A small sound classifier, trained from scratch.
Training: 6600 steps, batches of 64.
Rows from block 5, named by matrix and row number. Rows with one number belong to one channel. Each number is 128 + 32 x the weight over its row's rms, rounded and kept within 0 to 255. All counts start at 0. After the name is the row's rms in percent of the matrix's.
# convs0: first width-5 conv (model.blocks.5.convs.0.weight, 192x192x5), inputs 56-83, a 5 kernel for each
# convs1: second width-5 conv (model.blocks.5.convs.1.weight, 192x192x5, transposed), outputs 56-83, a 5 kernel for each
convs0.81 061 [162 130 156 133 161  56  96  77  98  84 148 124 137 128 200 135  99 162 110 144 178 135 142 145 173 167 133 147 153 181 146 117 142  72 127 162 148 176 146 175 146 119 152 140 140 176 143 179 157 155 102 100 114 116 116 133 156 156 122  98 164 197 149 180 173 125 104 118 107 135 173 151 156 127 160 131 133 131 124  62 165 154 142 151 140 138 138 153 105 158 101  89 140 127 124 122 118 128 133 102  69  89 114  53  63 165 155 206 152 182 171 193 133 158 188 213 221 226 176 199 100  93 101 104 106  69  55 108  90  63  44  69  70  65 108 185 183 181 145 168]
convs1.81 085 [227  85  96 149 113 148 122 146 106 107 170 136 156 134 139 168 145 160 146 146  75  97  75 103  98 136 113 137 152 152 109  54  58  87  58  81 103 101  98  87 136 176 143 127 153 110 168 136 131 118 137 118 124 120 135 132 136 153 152 142 156  73  76 130  76 161 184 193 147 201 120 154 197 189 182 100 132 164 123 151 131  24  73  61  91 117 130 107 117 112 168 160 141 155 139 119 129 125 149 148 124 135 135 144 159 158 164 135 144 150 107  40 189 199 124 172 136 176 153 156 178 153 133 126 119 127 136 138 126  86 122 148 154 140 162 101 107 111 115 103]
convs0.82 078 [117 138 157 142 141 110 126 177 135 106 152 137 140 105 130 151 164 144 142 100 128 197 158 150 108 155 139  84  73  30 130 144 116  85 105 134 172 127  46  74 160 169 132  95  59 140  43  78  96 135 102 141 122  82 110  94 144  87  67  70  98 153 101 157 108 154 137 122 127 140 182 190 126 179  95 119  81  53  81  97  74 155  92 120 159 137 183 119  90  93 148 188 108 115 116 157 222 142  67 118  80 141 119  94 104 118 132  80  98 107 121 174 117 170 163 156 127 151 113 147 110 138 141  83 133 185 146 144 101 106 200 221 156  97 121 111 145 114 130 137]
convs1.82 093 [ 95 103 122 157  34 145 167 146 142 125  91 108  97 125  98 100 112 106 122 111 147 169 157 161 136 122 137 117 172  95 123 136 122 152 149 151 145 139 120 126  99 109 103 140  74 126 139 122 136 111 161 114 172 115 136  66  98  98 110  92 128 103  92 175  70  66  72  73 100  93  69 106  88 140 122  82  84  87  79  83 108 103 193  82 193 104 139 113 117  97  72 116 123 138 138 138 120 141 124 149 117  81 111 104 122 108 119 104 125 116 133 183 144  91 121 149 121 120 106 113 140 109 130 116 112 148 135 120 151 160 102 113 119 112  93 140 172 138 154 124]
convs0.83 128 [119 104 129 121 133  98  95  89 100  80 128 121 104 107 130 131 101 110  94 100  97 102 103  98  99 119 111 100  93  83 143 124 137 132 138 173 170 142 157 139 193 190 170 179 166 199 199 181 161 192 122 109 123 116 120 116 134 126 140 107 118 121 133 125 104 105 100  75  86 105 141 118 111 106 117 122 120 140 116 127 119 123 122 131 122 109  86 112 101  91 172 180 168 155 177  86  98 100  86 103 124 129 121 126 116 114 103 101 103  97 122 132 121 130 118 164 140 133 135 143 137 123 125 135 122 104 104  88  90  99 115 108 112  94 113 239 243 237 240 218]
convs1.83 098 [138 154 154 175 167 135 139 135 135 116 101 115 119 109 114 136 138 128 129 119 115 110 112 105 112 104 109  85  88  80  67  52  46  50  42 108  96  90 100 111 124 151 145 158 156 122 131 128 123 131 150 141 146 147 149 131 116 116 116 126 144 119 117 109 110 134 150 122 123 119 102 107  85 114 109 113  97 109  95 108 131 126 136 129 135 121 128 129 138 138 145 136 147 136 146 118 126 130 129 126 105 105  96  89 102 126 123 123 130 124  95 120 122  99 118 104 113 114 119 127  91  82  84  78  76 125 136 117 126 129 103  95 110 114 119  83  90 103  99  86]
convs0.84 082 [177 104 133 137 127 133 145 117 121  64 104 137 109 115  79  60  31  88 125  77 164 136 177 150 157 138 110 114 134 133 182 141 109 147 109 165 139 131 150 125 169 118  44 101  67 101 114  64  57 113 100 137 136 160  96 112 100  88  55  70 157 138 184 134 133 178  93 116  80 131 112 118 156 139 117  86  74 122 106 128 151 159 137 128 130 125  92  78  80  90 110  78 109  50  59 134  88 105  91  84 111 103 135 103 105 136 156 142 136 147 149  90 110  93 126 169 130 165 124 134 121 137 155 178 113 101  84  82  60  64  69  63  59  74  37 104 130 107 116 112]
convs1.84 093 [150 122 156 184 162 146 140 149 126 118 122 143 123 138 100 147 144 161 138 136 114 140 126 174  84 128 131 124 131 153  89 118 118 142  96 118 130 140 133 117 127 123 106 154 121 131 144 146  89 135 157 131 155 120 137 141 160 149 148 149 221 233 210 179 216 149 181 110 174 138 150 128 141 168 134 102 121 137 143 116 147 158 183 236 141 144 140 146 115  96 183 178 179 153 120 128  97 140 132 128 126 121 135 118  98 140 137 171 142  98 230 160 223 212 135 135 172 148 128 127 149 154 165 140 182 129 143 111 131 127 139 134 147 122 125 121  94  74 102  83]
convs0.85 109 [118 105 134 109 130 116 137 126 141 124 141  93 108 106  84 142 135 139 130 102 153 160 144 151 145 186 158 165 165 180 105 105 156 110 129 167 154 195 164 157 125 124 153 141 140 198 151 151 163 176 135 147 147 149 128 165 169 162 152 165 145 141 145 127 128 106  93 107  95  92 146 132 133 132 107 159 157 146 151 115 114 127 139 121 127 169 161 171 159 164 169 171 156 146 154 121 123 125  92 117 133 143 128 121 122 106 124 118 120 111 118 121 125 105 122 167 185 175 151 133 112 132 143 141 134 192 205 182 184 179 156 150 162 138 151  82  93  97  90  88]
convs1.85 105 [ 41  61  47  43  19 143 147 156 156 148 165 154 156 153 149 137 136 136 138 140 135 151 141 148 146 150 144 138 149 152  99 113 132 143 151 123 131 144 135 130 116 117 120 141 139 164 166 174 162 165 142 145 143 142 129 129 119 115 101 110 114 118  95 109  92  87  70  82  87  81 109  97  66  42  72 115 120 125 125 136 152 155 158 172 150 134 137 135 128 131 145 152 152 154 149 163 155 143 147 141 110 115 121 121 125 132 127 123 122 112 149 146 147 161 127 156 144 123 133 133  98 107 114 112 108 127 127 128 123 118 163 155 147 131 128 118 122 119 114 117]
convs0.86 106 [191 143 189 158 162  91 102  90 121  74 159 145 120 163 167 183 185 187 179 199 159 161 152 143 161 126 113 149 142 136 148 124 152 154 146 161 153 162 176 151 121 136 118 126 106 145 152 153 126 121 130 118 128 120 120 131 118 116 117 109 137 127 146 145 111 186 186 168 186 216 170 135 150 127 161 159 152 161 192 198 107 126 136 128 107 126 110 118 111 107 140 139 140 130 135 160 167 141 134 140 119 128 139 109 137  88 107 108 109  97 132 119 134 148 116 143 157 141 167 141  83  67  77  93  86 111 117 112 121 106 137 128 128 140 134 131 142 150 146 131]
convs1.86 103 [ 66  45  39  38  23 138 127 131 110 121 121 120 130 121 118 118 123 123 133 119 137 143 141 152 137 115 124 121 120 116  95 102 106 109 107 124 116 109 117 120  97  96  98 106  99 109 117 115 124 118 122 125 126 116 128  77  79  83  85  91  60  60  59  63  58 123 118 120 132 123 142 154 152 183 162 102 104 115 110 122 115 132 135 135 145 101  98 111 107  91  91 107 107 107 101  98  96 108  94 101 104 115 122 127 127 120 128 133 133 135 163 117 133 146 152 113  93  97  93  98 127 118 115 119 117 158 152 150 153 135  95  96 100 100  87 100  95  94  99  98]
convs0.87 122 [179 145 114 109 153 150 140 146 117 160 120 111 193 118 126  92 131 130 105 123 152 156 132 178 164  65 102 134 122 112 125  94  92  76 105  91 118 109 121  83 154 122  75 113 106 102 133 246 184 114 102  94 106  66 115 147 114  71 102 138 142  95 103 175 152 145 117 155 120 106 103 137 129 106 145 140 133 179 145  69 117 114 103 152 106 120 149  79  90 146  99 109 129  79  90 124 107 116 100 103 111 102  87  81 122 113 140 130 111 130 174 109 140 167 132 128 156 158 136 113  78  94  96  73  87 116 145 138  96  89 103 115 121  74 124 161 119  95 123 132]
convs1.87 113 [159 149  75 129 107  96 105 108 112  84 100 114 119 116 107 103 119 109 155 102 115 129  99 109 154 101 107 123 132 127  88 114 116  91 113 137 128 122 137 109 141 117 130 152 115 101  99 121 142 105 110 125 114 132 128 106  79  83  94 105  98 104 105 160 186  88 107 139 101  98  85 117  95  77  74  97 111 105 103  95 128 153 126 145 155  66 117 104 116 117  79  89  96 101  69 122 133 141 147 130  86  74  91 153 104 137 119 108 120 106 152  24 188 182  64 116 106  95 121  89 106 103  88 118 104  88  97  94  93  75 127 129 137 117 104 101 117  82 110  90]
convs0.88 102 [129 133 151 115 137 168 140 150 160 144 116 118 126 115 118 125 145 160 141 120 193 204 193 204 179 136 150 140 156 131  93  97  80  91  89  98 107  97 109  83  80  94  93  82  97 123 119 124 135 125  91 103  76  99  82  80  88  77  77  91 124 124 130 128 134 121 137 134 133 158 159 207 205 204 168 121 102 105 105 140  94 106  88  81  96 140 141 156 143 132  77  79  86  89  87 100  73  98 105  98 128 130 100 115  68 141 141 144 135 118  95  93  92  92 102 153 138 140 150 153 112 117 105 104 102 106  80  65  88  84 117 129 139 134 134 109 123 106 113 100]
convs1.88 125 [ 71  70  69  73  61 139 129 108 112  92 120 119 126 123 114 152 151 153 145 140 157 146 154 164 170 118 124 130 132 115 137 141 122 141 150 122 140 136 130 123 128 127 137 134 142 142 157 157 174 186 147 145 146 132 139  98  98  97  98  82  92 120 105 115 136 104  79  68  80  56  19   0   0   0   5  78  91  79  95  83 105 114 130 151 133 127 128 134 142 136  97 105  92  96  92 112 109 122 124 131  78  81  86  98 111 135 121 122 114 117  91 109 127 125  90  72  58  55  60  47  90 104 101 128 123 144 132 136 151 154 106 105 113 113 100  87 108 100 119 110]
convs0.89 076 [ 95 126 122  92 118  92 130 118 102 146  50  82 106  88 127 115  53 132 129 103 167 168 137 157 198 145 100 102 160 144  62  87  84  78  65 141 102  90 133 179 110 111 104 126 100 105  72  89 162 151 118 118  96 127 130 109 119 111 104 124 171 207 177 128 187  99 129  99 155 137 255 168 203 255 197  72  76  85  59  52 166 125 100 122  90 169 130 150 151 136 100 108  77 154 136  93 100  81 124 107 124 120  38 102 127 171 134 153 156 147 156 129 129 149 155 117  96 110 127 172  73 107  73  90 106  68  74  78  98  99 178 157 146 220 186 104 113 126 126 122]
convs1.89 098 [ 63  34  83  65 101 140 164 139 106 147  95 120  96 102 119  82  93  79  87  84 138 117 185 149 159 102 126 104 120 116 111 144 108 137 137 139 145 136 142 115 128 159 138 139 170 168 162 161 175 133  95 117 119 113  93 131 126 140 131 142 107 141  84 120 125  92  82  99  87 119  55   0  48  34   9 144 126 169 114 125  85  68  68  80  48 127 141 147 147 125  67 103 112  84 102 149 145 138 144 152 123 108 127 134 118 134 151 160 130 159 134 137 131 133 153  79  77  99  79 102  47  96  89  79 136 106  71  87  87  68 138 135 148 139 140 118 109 100 123 133]
convs0.90 085 [117 127 112  82 117 141 229 204 153 145 146 173 130 106 101 196 182 162 153 139 211 202 207 181 169 211 160 150 158 173 139 161 105  95  68 196 187 171 203 123 192 156 184 160 131 150 120 125 118 113 144 157 163 161 131 123 127 138 121  98 122 122 122 133 123 143 161 167 152 124 135 142 126  82 115 107 184 159 126 124 134 108 122 101 101 165 204 195 126  73 158 163 158 124 113 190 211 190 161 106 103 121 144 125 104 147 134 152 117 124 115 112 109 111 114 138 185 148 114 150 116 131 139 119  91 124 164 153 126  97 175 205 170 140  91 128 114 124 147 142]
convs1.90 099 [105  99  45  56  78 183 153 148  84  55 134 124 143 149 107 131 135 122 133 117 128 137 144 138 139 105 111  90 118 136  92  95 102 113 101 121 122 132 128  98 117  98 142 148 149 117 109 118 117 127 155 136 126 126 117 100  89  90  96 111  64  84  72  60  90 115 118  86  57  76 119 103 107 113 132 133 105 125 118 138 117 101 101 112 142 126  98  70  53  99 141 159 209 180 168 152 139 155 168 159 135 134 109 115 148 104 108 103 126 104 126 156 199 169 171 118 116  90  84  79 107 123 108  85  90 148 107  71  84  87 127 142 147 130 119 122 121 142 151 131]
convs0.91 098 [124 130 132 123 181 109 160 144 152 130 173 168 135 150 202 116 101 135 115 134 142 170 181 208 142 124 104 142 134 170 160 117 151 148 177 172  97 146 145 164 139 117 166 137 184 151 154 143 115 134 144 158 146 170 145 108 160 110 139 144 112 186 144 173  86  86 148 120 118 207 146 132 100 117 101 181 179 164 175 172  92 173 111 203  66 116 124 118 139 134 145 120 151 141 189 128 126 128 166 147  83  73  93 113 124  99  92 100 110  89  79 153 151 135 115 139 156 173 120 160 152 105 148 119 149 137 133 147 122 173 128 142 150 170 158 118 136 146 131 117]
convs1.91 088 [115  87  25 118   0 148 134 135 124 131 137 146 135 119 118 124 129 118 137 106 138 151 131 123 121 134 126 114 151 105 141 129 132 144 134 127 130 133 125 130 116 112 113 134  93 149 147 137 141 135 135 114 131 120 132 121 116 121 130 109  73  90  63  83  60 146 113 139 115  95 130 187 155 195 158 138 110 161 123 143 157  87 181  76 178 102 132 130 136  98 121 130 137 114 123 132 130 136 144 140 118 132 134 137 134 108 139 130 144 138 126 150 174 154 115 159 136 144 125 138 176 126 148 143 135 132 157 127 167 140 107 124 119 130 110 133 130 140 153 139]
convs0.92 100 [124 162 119 171 154  67 119 146 108 144 126 104 118 131 106 115 120 105 123 106 190 209 180 178 195 108 158 136  72 162 130 124 107 184 130 179 163 157 179 161 121 113 133  96 119 135 113 142  98 124 110 157 141 144 131 112 139 113 142 167 100 186 114 117 169 145 137 129 191 166 103 138 181  77 134 137 129 163 139 131 126 148 125 136 121 141 150 139 125 153  96 126 110 127 146 114 150  83 124 175 147 144 147 154 148 119 134 165 134 105 111 128 106 129 137 139 135 142 134 123 107 117 149 137 125 113 112 118 124 137 121 138 116 141 166 141 133 134 154 147]
convs1.92 096 [ 92 101  95  55 123 138 145 119 106 121 139 120 139 139 101 137 120 131 126 120 132 126 122 132 102 116 113 112 126 139  90 116 146 126 116 129 119 106 134 122  92  94 119 109 110 152 151 150 157 133 115 114  96 121 110  96  80  89 108 101  64 142  57  38 116 190 194 155 131 163 144 101 140 133  84 135 110 158 122 130 111 133 119 151 146 122 128 173 132 124 135 134 109 150 108 144 104 127 165 132 137 118 126 160 135 102 126 145 126 134 182 160 134 179 149 127 115 127 108 120 146 120 131 121 113 103 108 129  96 103 118 144 132 144 157 100  93  71  87  89]
convs0.93 104 [126 107 119 127  51 150 126 111 137 170 104 116 102 107 121 139  98  81  98  74 131 107 107 105 102 159 135  68 108  91 100 108 140 129 123 139  96 155 119 163 142 106 126 114 166  93  69  50  90 148 118 107 126 133  98 143 132 127 151 124 191 116  92 200 127 130 107  81  77 110 116 138  70  83  95  99 113  67  86 143 118 143  83 183 112 127  98  70 120 158 143 164 138 139 176 125 132 120  84 141  48  97 129 118 116 120 104 114 126 112 146 101 112 146 117 128 122 116 137 138 120 101 123 130 104 115  99  82 110 141  89  94  94  86 172 100 108  95  98 119]
convs1.93 098 [178 188 138 173 139 139 147 161 150 134 152 122 138 134 133 138 139 140 149 138 163 122 131 119 151 147 117 152 154 130 122 120 165 105 160 178 137 166 145 138 157  86 129 139  85 137 143 164 128 139 115 123 132 119 117 141 135 150 157 144 162 167 141 158 182 117 134 149 173 131 141 155 100 116 109 129 167 134 147 149 150 154 166  89 124 180 160 166 173 170 176 161 154 162 177  90 137  97 126 119 129 135 141 137 115 160 142 133 155 146 161 115 180 177  23 146 135 138 155 149 128 128  99 143 121 123 117 141 133 104 148 129 145 157 132 136  94 133 103  96]
convs0.94 081 [186 111 103 123 141  72  79 100 118 114 138 113 110 170 124 143  75 119 113 132 163 171 133 159 161 118  40  93 101 149 151  67  93 115  72 136 120  95 127  95 159  90  94 112  79 103 189 130 167 131 125 147 126 102 104 169 105 138 123  86 219 137 158 115 154 170 124  16 107 167 143 117  96 124 198  98 144  73 116 128 170 123 140 100 148 142  92  98 136 132 133 147 127 135 150 132 106  79 107 133 128 151 104  70  89 136 127  91 117 136 244  81 163 103 135 161 140 159 172 109  76 127  92  94  75 118 138  97 125 105 110 105 134 125 160 160 158 146 115 123]
convs1.94 095 [105 115 103  86 108 143 149 141 130 147 123 115 142 115  93 125 111 134  97 137 132 129 133 170  92 122 133 111 104 146  89 127  81 138 145  97  95 119 166  92 159 123 114  98 136 132 134 134 143 109 117 153 126  98 140  99 141 108 130 105  57 112 254  67  55 126 127 116 146 139 123 101 117 139 107 127 135 122 147 125  38 143  38 137  80 116 139 148 118 160 145 100  93 102 147 139 125 116 143 153 127 151 158 138 132 129 108 134  88 161 171 116 136 181 224 139 125 112 169 138 141 149 144 113 114 139 108 171 133 159 162 134 130 113 147  92 106 136 100 127]
convs0.95 109 [159 149 133 128 166 136  94 115 114 117 124 138 118 147 185 120 107 135 121 163 168 174 151 203 169 173 165 191 201 199 105  74  84  76  78 120 128 126 136 151 125 116 125 138 164 113 131 135 145 138 108  94 104 108 102 145 137 136 138 140 128 107 102 125  83 164 183 131 177 209 153 127 143 143 136 131 148 136 165 185 115  74 108 114 111 113  91 114 100  96 180 189 175 187 182 158 156 157 188 195 113  88  98 123 111  73  85 104  89  89 101  94  98 133  96 145 123 137 154 168 102 100  93  98  98 137 146 148 149 152 125 134 154 157 164 114 114 110 115 103]
convs1.95 107 [ 77  69  50  44  27 131 124 122 115 112 138 144 146 133 123 123 125 121 119 125 110 110 121 124 115 128 128 136 127 126 114 120 124 122 121 120 121 117 117 114 113 116 121 124 117 120 134 125 124 125 130 133 127 124 123  98  94  95  90  98  86  85 102  95  92 110 116 122 110 100 134 148 136 150 151 127 119 115 126 115 144 135 148 144 142 114 108 119 121 115 149 151 152 151 143 125 122 135 126 124 122 137 142 147 142 107 114 115 110 111 149 123 151 146 141 133 120 119 112 115 106 108 100  99 106 145 141 148 145 151 127 134 134 135 132 128 131 125 124 132]
convs0.96 109 [155  66 132 113 136 182 124  82 106 128 138 113 156 146 141  82  95  76 149 111 115 126 114 128 131 108  80  71 109  68 180  54 142  89 120 137 101  94  86 103 116 104 126  95 107  95 122  92 138  91 174 126 185 141 156 113  63  94  87  86 177 131 168 135 189 192  99 146 123 131  80  56  80  77  90  90 135  76 139  67 196  97 180 128 165 100  63  50  88  83 119  89 110 118 102 132 156 145 147 137 147 130 149 134 117 125 133 105 117  87 136 158 123 128 144 111 155 107 132  82 109  94 120 107 118  99  99  89 117  40 102  63 140 132 126 137 143 164 130 146]
convs1.96 098 [142 136 166 109 237 138 125 122 130  88 134 141 121 137 117 115 130 123 135 117 152 170 142 187 131 153 132 149 132 141 111 110 144 126 155  82 114  94 123 123 153 119 137 107 112 117 123 132 153 145  86 120 122 117 110  99 117 133 111 134 158 156 121 133  89 109 122  99 109 121 147 123 140 121 132  99 126  97 114 102  72 204  63 160 152 121 122 148 143 150  67 101  78 106  76 126 140 132 126 154 152 126 141 133 133 136 112 137 123 142 175 146 120 165 158 117 155 115 163 113 114 167 143 179 148 160 166 167 172 163 117 108 125 113 130 164 129 153 138 129]
convs0.97 105 [143  97  91 120  92 143 122  86 137 149 174 113 154 185 143 107  78 120  79  85 157 129 124 131 122 112 104 121 126 139 104  97  98 116  81  91  73 108  77  62 136 165 130 108 114 114 197 219 158 216 140  94  98 138  93 182 109 121 160 127 175 122 109 163 120 157 165 133 133 133 103 124 118 123 114 194 154 135 200 148  89 131 104 106 121 161 151 139 141 131 123  84  98 101 120 125 133 122  78 109 150 148 110 117 159  99 128 129  93 139 152  90 100 112 132 141 121 113 116 136 116 100 110 117 109 174 152 112 135 130 119 127 112 105 120 157 133 134 148 130]
convs1.97 100 [105 118  91 122  96 128 128 138 133  92 147 130 123 134 132 119 120 106 134 123 101 105  75 102 121 139 157 141 119 132  93  81  90 117 120 138 124 135 141 155 139 111 100 140 106 129 148 161 137 149  75 122 112  93  99 115 146 122 112 126 118  69 152 139  83  98  99 129 108 110 116 121  95 129 148 122 154 102 144 150 139 168 149 167 163 136 142 121 147 160  90  96  96 108 112 124 148 118 115 152  95 112  92  91  89 116 103  89 112 103 132 110 119 164 123 146 129 135 150 109  98  94  69 118  86  98  74 110 114  73 128 136 153 131 133  66  86 119  69  90]
convs0.98 084 [115 140 151 133 140  96  85 103 109 105  92 114  87  93  84  76  77  79  77  82 121 117 139 127 116  92  98  89  81  67 110 118 110 107 115  78  53  68  69  81 152 144 150 139 141 149 148 148 140 128  94  85  82  89  71 166 173 161 178 148 110 122 121 133 115 126 119 132 134 127 158 150 152 132 148 114 109 106  64 100  92 104  97 107  99 124 112 127 101 128 163 156 189 162 174 163 157 148 159 152  89  90  84 108  93  72  86  81  75  83  88 102 121 117 132 143 154 158 150 143 121 115 108 107 103 162 169 183 179 178 166 151 141 159 130  83  91  85  91  83]
convs1.98 111 [128 135 118 123 116 140 141 143 145 149 132 138 142 133 136 146 142 141 132 130 126 128 129 119 115 135 128 131 130 134 117 125 124 120 119 100 105 104 110 120 128 131 132 136 133 148 151 154 150 152 138 143 143 136 140 119 118 121 117 118 129 126 126 127 124 107 111 113 114 110 127 133 139 141 143 145 149 144 140 133 155 151 158 166 159 139 133 130 131 130 113 110 116 116 110 140 139 140 140 136 130 136 140 137 143 128 128 131 126 137 135 135 158 147 150 159 151 151 149 166 121 128 120 125 127 200 206 212 208 201 143 143 143 144 159 114 113 116 117 118]
convs0.99 098 [219 122 175 169 168 107 110 141  84  48 148 143 147 151 180 155 119 147 117 121 179 190 148 186 193 103 131  85 127 139 192 136 128 166 118 213 186 159 179 160 127 141  94 115  71 110 149 126  95 147 189 158 139 129 147 156 122 131 118 127 134 150 141 144 140 145  84  91 130 119 139 134 173 139 130 124 132 138 126 106 151 133 160 117 124 111 156 108 119 111 140 144 134 118 159 171 150 119 122  98 132 146 116 107 140  85 134 111 124 109 123 140 190  88 185 149 169 182 203 202 179 136 149 143 174 121 128 103 100  99 132 133 114  88 100 110 127 156 146 126]
convs1.99 100 [ 60  73  48  80  37 151 145 146 148 132 133 130 126 136 107 123 137 116 132 114 153 164 140 160 149 136 122 123 127 123 115 133 120 145 126 119 114 121 122 114 115 104  98 101  83 124 125 127 138 127 130 139 144 139 144 108 125 118 120 117 129 104 108 112  86  86  86  91  75  74 111 143 125 148 144 103 106 107 100 105  80 137 128 118 150 122 130 128 125 122  89 102  92 103  89 112 105 122 115 115 133 136 130 137 124 125 135 115 142 128 200 123 145 192 121 133 114 128 111 114 133 136 115 139 115 167 167 154 182 159 117 127 112 124 110 120 126 133 134 130]
convs0.100 113 [178 174 120 154 116 111 108  51 114 132 197 154 178 114 108 174 188 171 156 131 193 177 176 175 176 190  95 157 112  97 130 102  94  92  93 142 132 118  83 139 132  91 130  93 118 194 160 156 127 166 132 135 123 136 116 130 125  90  96  59 127 143 127 158 117 171 104 138 142 111 217 222 201 168 143 221 157 135 134  98 106 123 101 110 101 136 129 105  94  85 186 149 107  73 101 148 143  80  44  96  68 113  67  86  94 118 116 121 106 127 148 150 114 153 116 231 203 137  60 104 111 123 109 114 116 151 135  89  98  98 132 153  91  90 100 126 148 123 134 148]
convs1.100 104 [  0  60  82  69  91 115 135 122 100 117 107 106 131 128 136 119 112 116 147 136 135 166 170 123 151 112 127 131 131 134 110 101 129 123 112 125 128 112 125 114 107  97 104 107 110 109 121 123 141 143 107 107 104 113  99  90  98  83 111 108  90  83 116  94 105  52  21  76  78 116 143 135 143 128 118 102 109 128 117 124 156  71 120 136  95 132 121 103 110 124 104  84 124 113 140 117 110 107 111  99 105 115 106 108 122 117 104 115 118 120 135 179 138 171 109 138 135 121 109 111  95 102  96 107  98 163 145 126 115 134 117 130 133 118 105 108 122 109 109 112]
convs0.101 081 [100 131 104 106  49 194 132 118 189 117 122 106 164 104 150  95 167 118 144 147 146 109 135 127 100  71  78 101  58  78 125 125  60 111  58 150 120  60 180 107 117 117  82 162 133  82 117  50  95 103 169 172 144 146 110 143 119 131 141 134 201 134 129 182 135 123 114  75  64  67  57  98  94 133  91 116 124 110 111 112 163 123 126 167 112 119  34 107 128 115 133  93 130 112 149 138 150 130 127 184 105 155 122  69 180 116 101 114 106 115 143 103 110 122 121 123 120 110 114 136 159 190 134 139 154 103 108  90 112 149 106 107 107 117 118 152 123 121 137 125]
convs1.101 091 [ 76 190  85 200 101 137 119 145 145 130 136 134 133 148 143 149 145 140 144 142 133 143 156 104 167 131 139 117 128 110 120 124 139 135 131 124 109  92 146  87 152 114 120 118 112 112 133 125  89 112 124 139 147 116 136 133 135 122 147 124 149 115  96 128 108  97 101 133 114 119 125 160  83 138 148 125 104 107 112 130 142 127 163 153 105 128 159 135 144 157 130 111 122 107 128 120 148 143 145 144 103 120 122 125 119 141 120 119 150 138 141 127 150 176  42 178 154 158 157 146  97  97  72 126  94 168 165 155 166 180 112 135 123 118 138 149 127 188 140 143]
convs0.102 081 [ 58 107 138 159 112 148 174 162 150 143  95  76 122  91 151  96 153 116 119 112 134 172 130 167 175  66 126 114  94  91 119 115 112  88  65  87 117  77  77  25  96  91 117  89  94 157 143 149 118 181  96 150 108  91 110 136 119 118  90  87 141 192  66 118 109 110 121 100  99 154  79 137 112 138 111 164  38 132 140  95 126 125  97 116 126  96 132  91 120  71 186  96 140  87 136 100  87 150 162 165 134 115 125  99 102 112 106 111 125 127 100 154  82 126 138 128  90 175  96  91 105 103 144 111 109 156 100 155 122 132 164 157 119 118 129 144 128 166  74  88]
convs1.102 086 [116  63 129 121  53 135 130 128 113 123 129 103 132 110 122 132 107 141 132 109 168 106 133 138 126 130 140 135 145 113 117  88 102 115 114 114 111 142 141 115 111  96 118  84  86 103 136 139 134 133 116 107 104  94 124 125 114 126 117 128 109  95 142  79  72 119 139 104  88 130 143 104  65 132  97 138  78 110 119  96 131 108 155  73 167  93 132  96 160 136  97 105 111  96 113 107 126 109 113 128 107  95 107  86  87 147 119 123 133  77 147 168 145 109 195 121  87 122 112 117 135  53 127 118  62 164 143 110 164  99 104 114 103 125 108 102 128 113 110 140]
convs0.103 076 [112 152  97 119 112 128 107  96 112  97 131 103  90 107  91  74 103  83  77 119 129  95 126  77  84 103  44 116  74 103  86  99  94 113 101 111 139  93  98 121 124 125  89 109  74  99 100 109 113 161  91  95 105  93 103 119 115  96 114  84 158 118 148 116 129 130 123 134 127 144 148 137 150 133 153 128  41  75  83  56 118 102 116  90 111 137 120 134 116 121 100  93 102  72 107  88 113  95  80  95  93 132  96 116  99 110 108 122 105 111 143 111 118 100 122 112 130 121 150 117 103 129  99 126 131 134  92  93  87  69  68 110  93 105 138  90  61  92  84  70]
convs1.103 110 [131 146 108 137 111 128 133 127 157 119 134 143 132 141 112 118 134 140 152 145 125 137 134 141 147 149 158 158 145 164 126 136 141 134 130  98 122  85 107  94 113 104 103 116 111 132 142 148 137 152 141 162 143 156 147 142 159 164 166 166 149 107 116  86 102 111 124 115 119 119 104 109 131 128 118 113 129 121 105 134 104  28  75  43  82 138 122 116 119 113 127 137 134 127 148 109 134 117 127 109 131 125 119 123 116 173 130 142 158 154 202 123 131 153 133 182 155 161 158 146 100 121 112 117 117 164 147 147 153 159 134 131 138 122 135 111 114 127 134 121]
convs0.104 191 [ 86  86  82  92  90 112 101  92 108  96  96 102  94 101  99  99 112 107 115 118  93  85  87  90  86  62  73  63  71  78 106  96  95  94 111  90  85  83  86  97 103 100  87  79  92 107 105 101 100 107  98 102 103  99  99  82  88  80  90  97 107 107 107 105 102  99  95  89 101 106  67  85  84  87  87  63  73  66  85  75 122 120 122 114 119 108 106 105 106 112  64  57  46  69  75  78  85  80  84  74 119 119 118 122 117 173 156 158 153 160  96  87  94  96  97 105 112 107 112 121 103 103 102 100 105 102 102  99 111 113  99  92  93  87  95 131 131 127 127 126]
convs1.104 165 [162 150 145 136 138 132 133 124 135 125 131 136 133 135 130 139 135 133 138 131 148 146 146 140 135 162 162 164 170 166 146 138 141 150 142 103 111 114 115 101 120 125 125 122 126 141 148 143 143 143  95  96 104 105 102 119 106 112 103 105 173 171 174 181 185 141 139 142 137 134 129 131 140 146 157 131 128 134 132 132 178 166 145 153 142 109 109 108 109 106 100 106 105 115 118 127 137 143 135 133 123 133 131 134 135 120 119 114 130 118 135 136 143 141 138 172 170 179 180 183 134 130 131 130 131 143 157 153 148 131 136 134 139 136 134 116 115 115 113 118]
convs0.105 082 [ 87  88 123 103 104 156 112 177 173 105  98 116 208 138 108 105 103 105 158 127 147 123 178 150 178  41 114  88  49  79  96  75 110  57 106 109 144 120  71 125 170 120 163 138 166 150 183 189 185 171 127 130 138 111 135 115 116 144 125 136 138 161 165 145 165 114  80 121  82 171 124 138 154 109 128 142  91 144 187 141 139 107 104  76 123 141 124 133 103 140 112 102 136  81 119  57  69  88  85 103 132 137 100 132 131 135 116  82 113 108 132 139 138 158 161  93 111 142 128 133 106 120 118 113 120 120  98 128 117 118 125 106 142 133 154 159 125 141 129 151]
convs1.105 098 [109  62 151  88 116 133 110 105 120 105 149 138 133 132 137 127 128 127 114 122 125 103  87  96 122 149 130 145 128 151  80  92 108  82 120 106 117 123 150 129  94  90  90 105 126 147 142 149 148 152 109  94 132 116 120 128 127 130 127 127 116  96 127 157 122  74  99  97  58  88 106 137 105  91 115 109 120 119  93 148 119 138 134 123  87 122 119  94 119 153  89  99  82 101  92 107 130 157 112 154 112 121 104 104  75  98  85 100  86  75  45 171 158  66 188 112 108  85  92 109  96  63  81  89  95 100  71  81 109  80 128 141 134 143 124  99 119 122  95 123]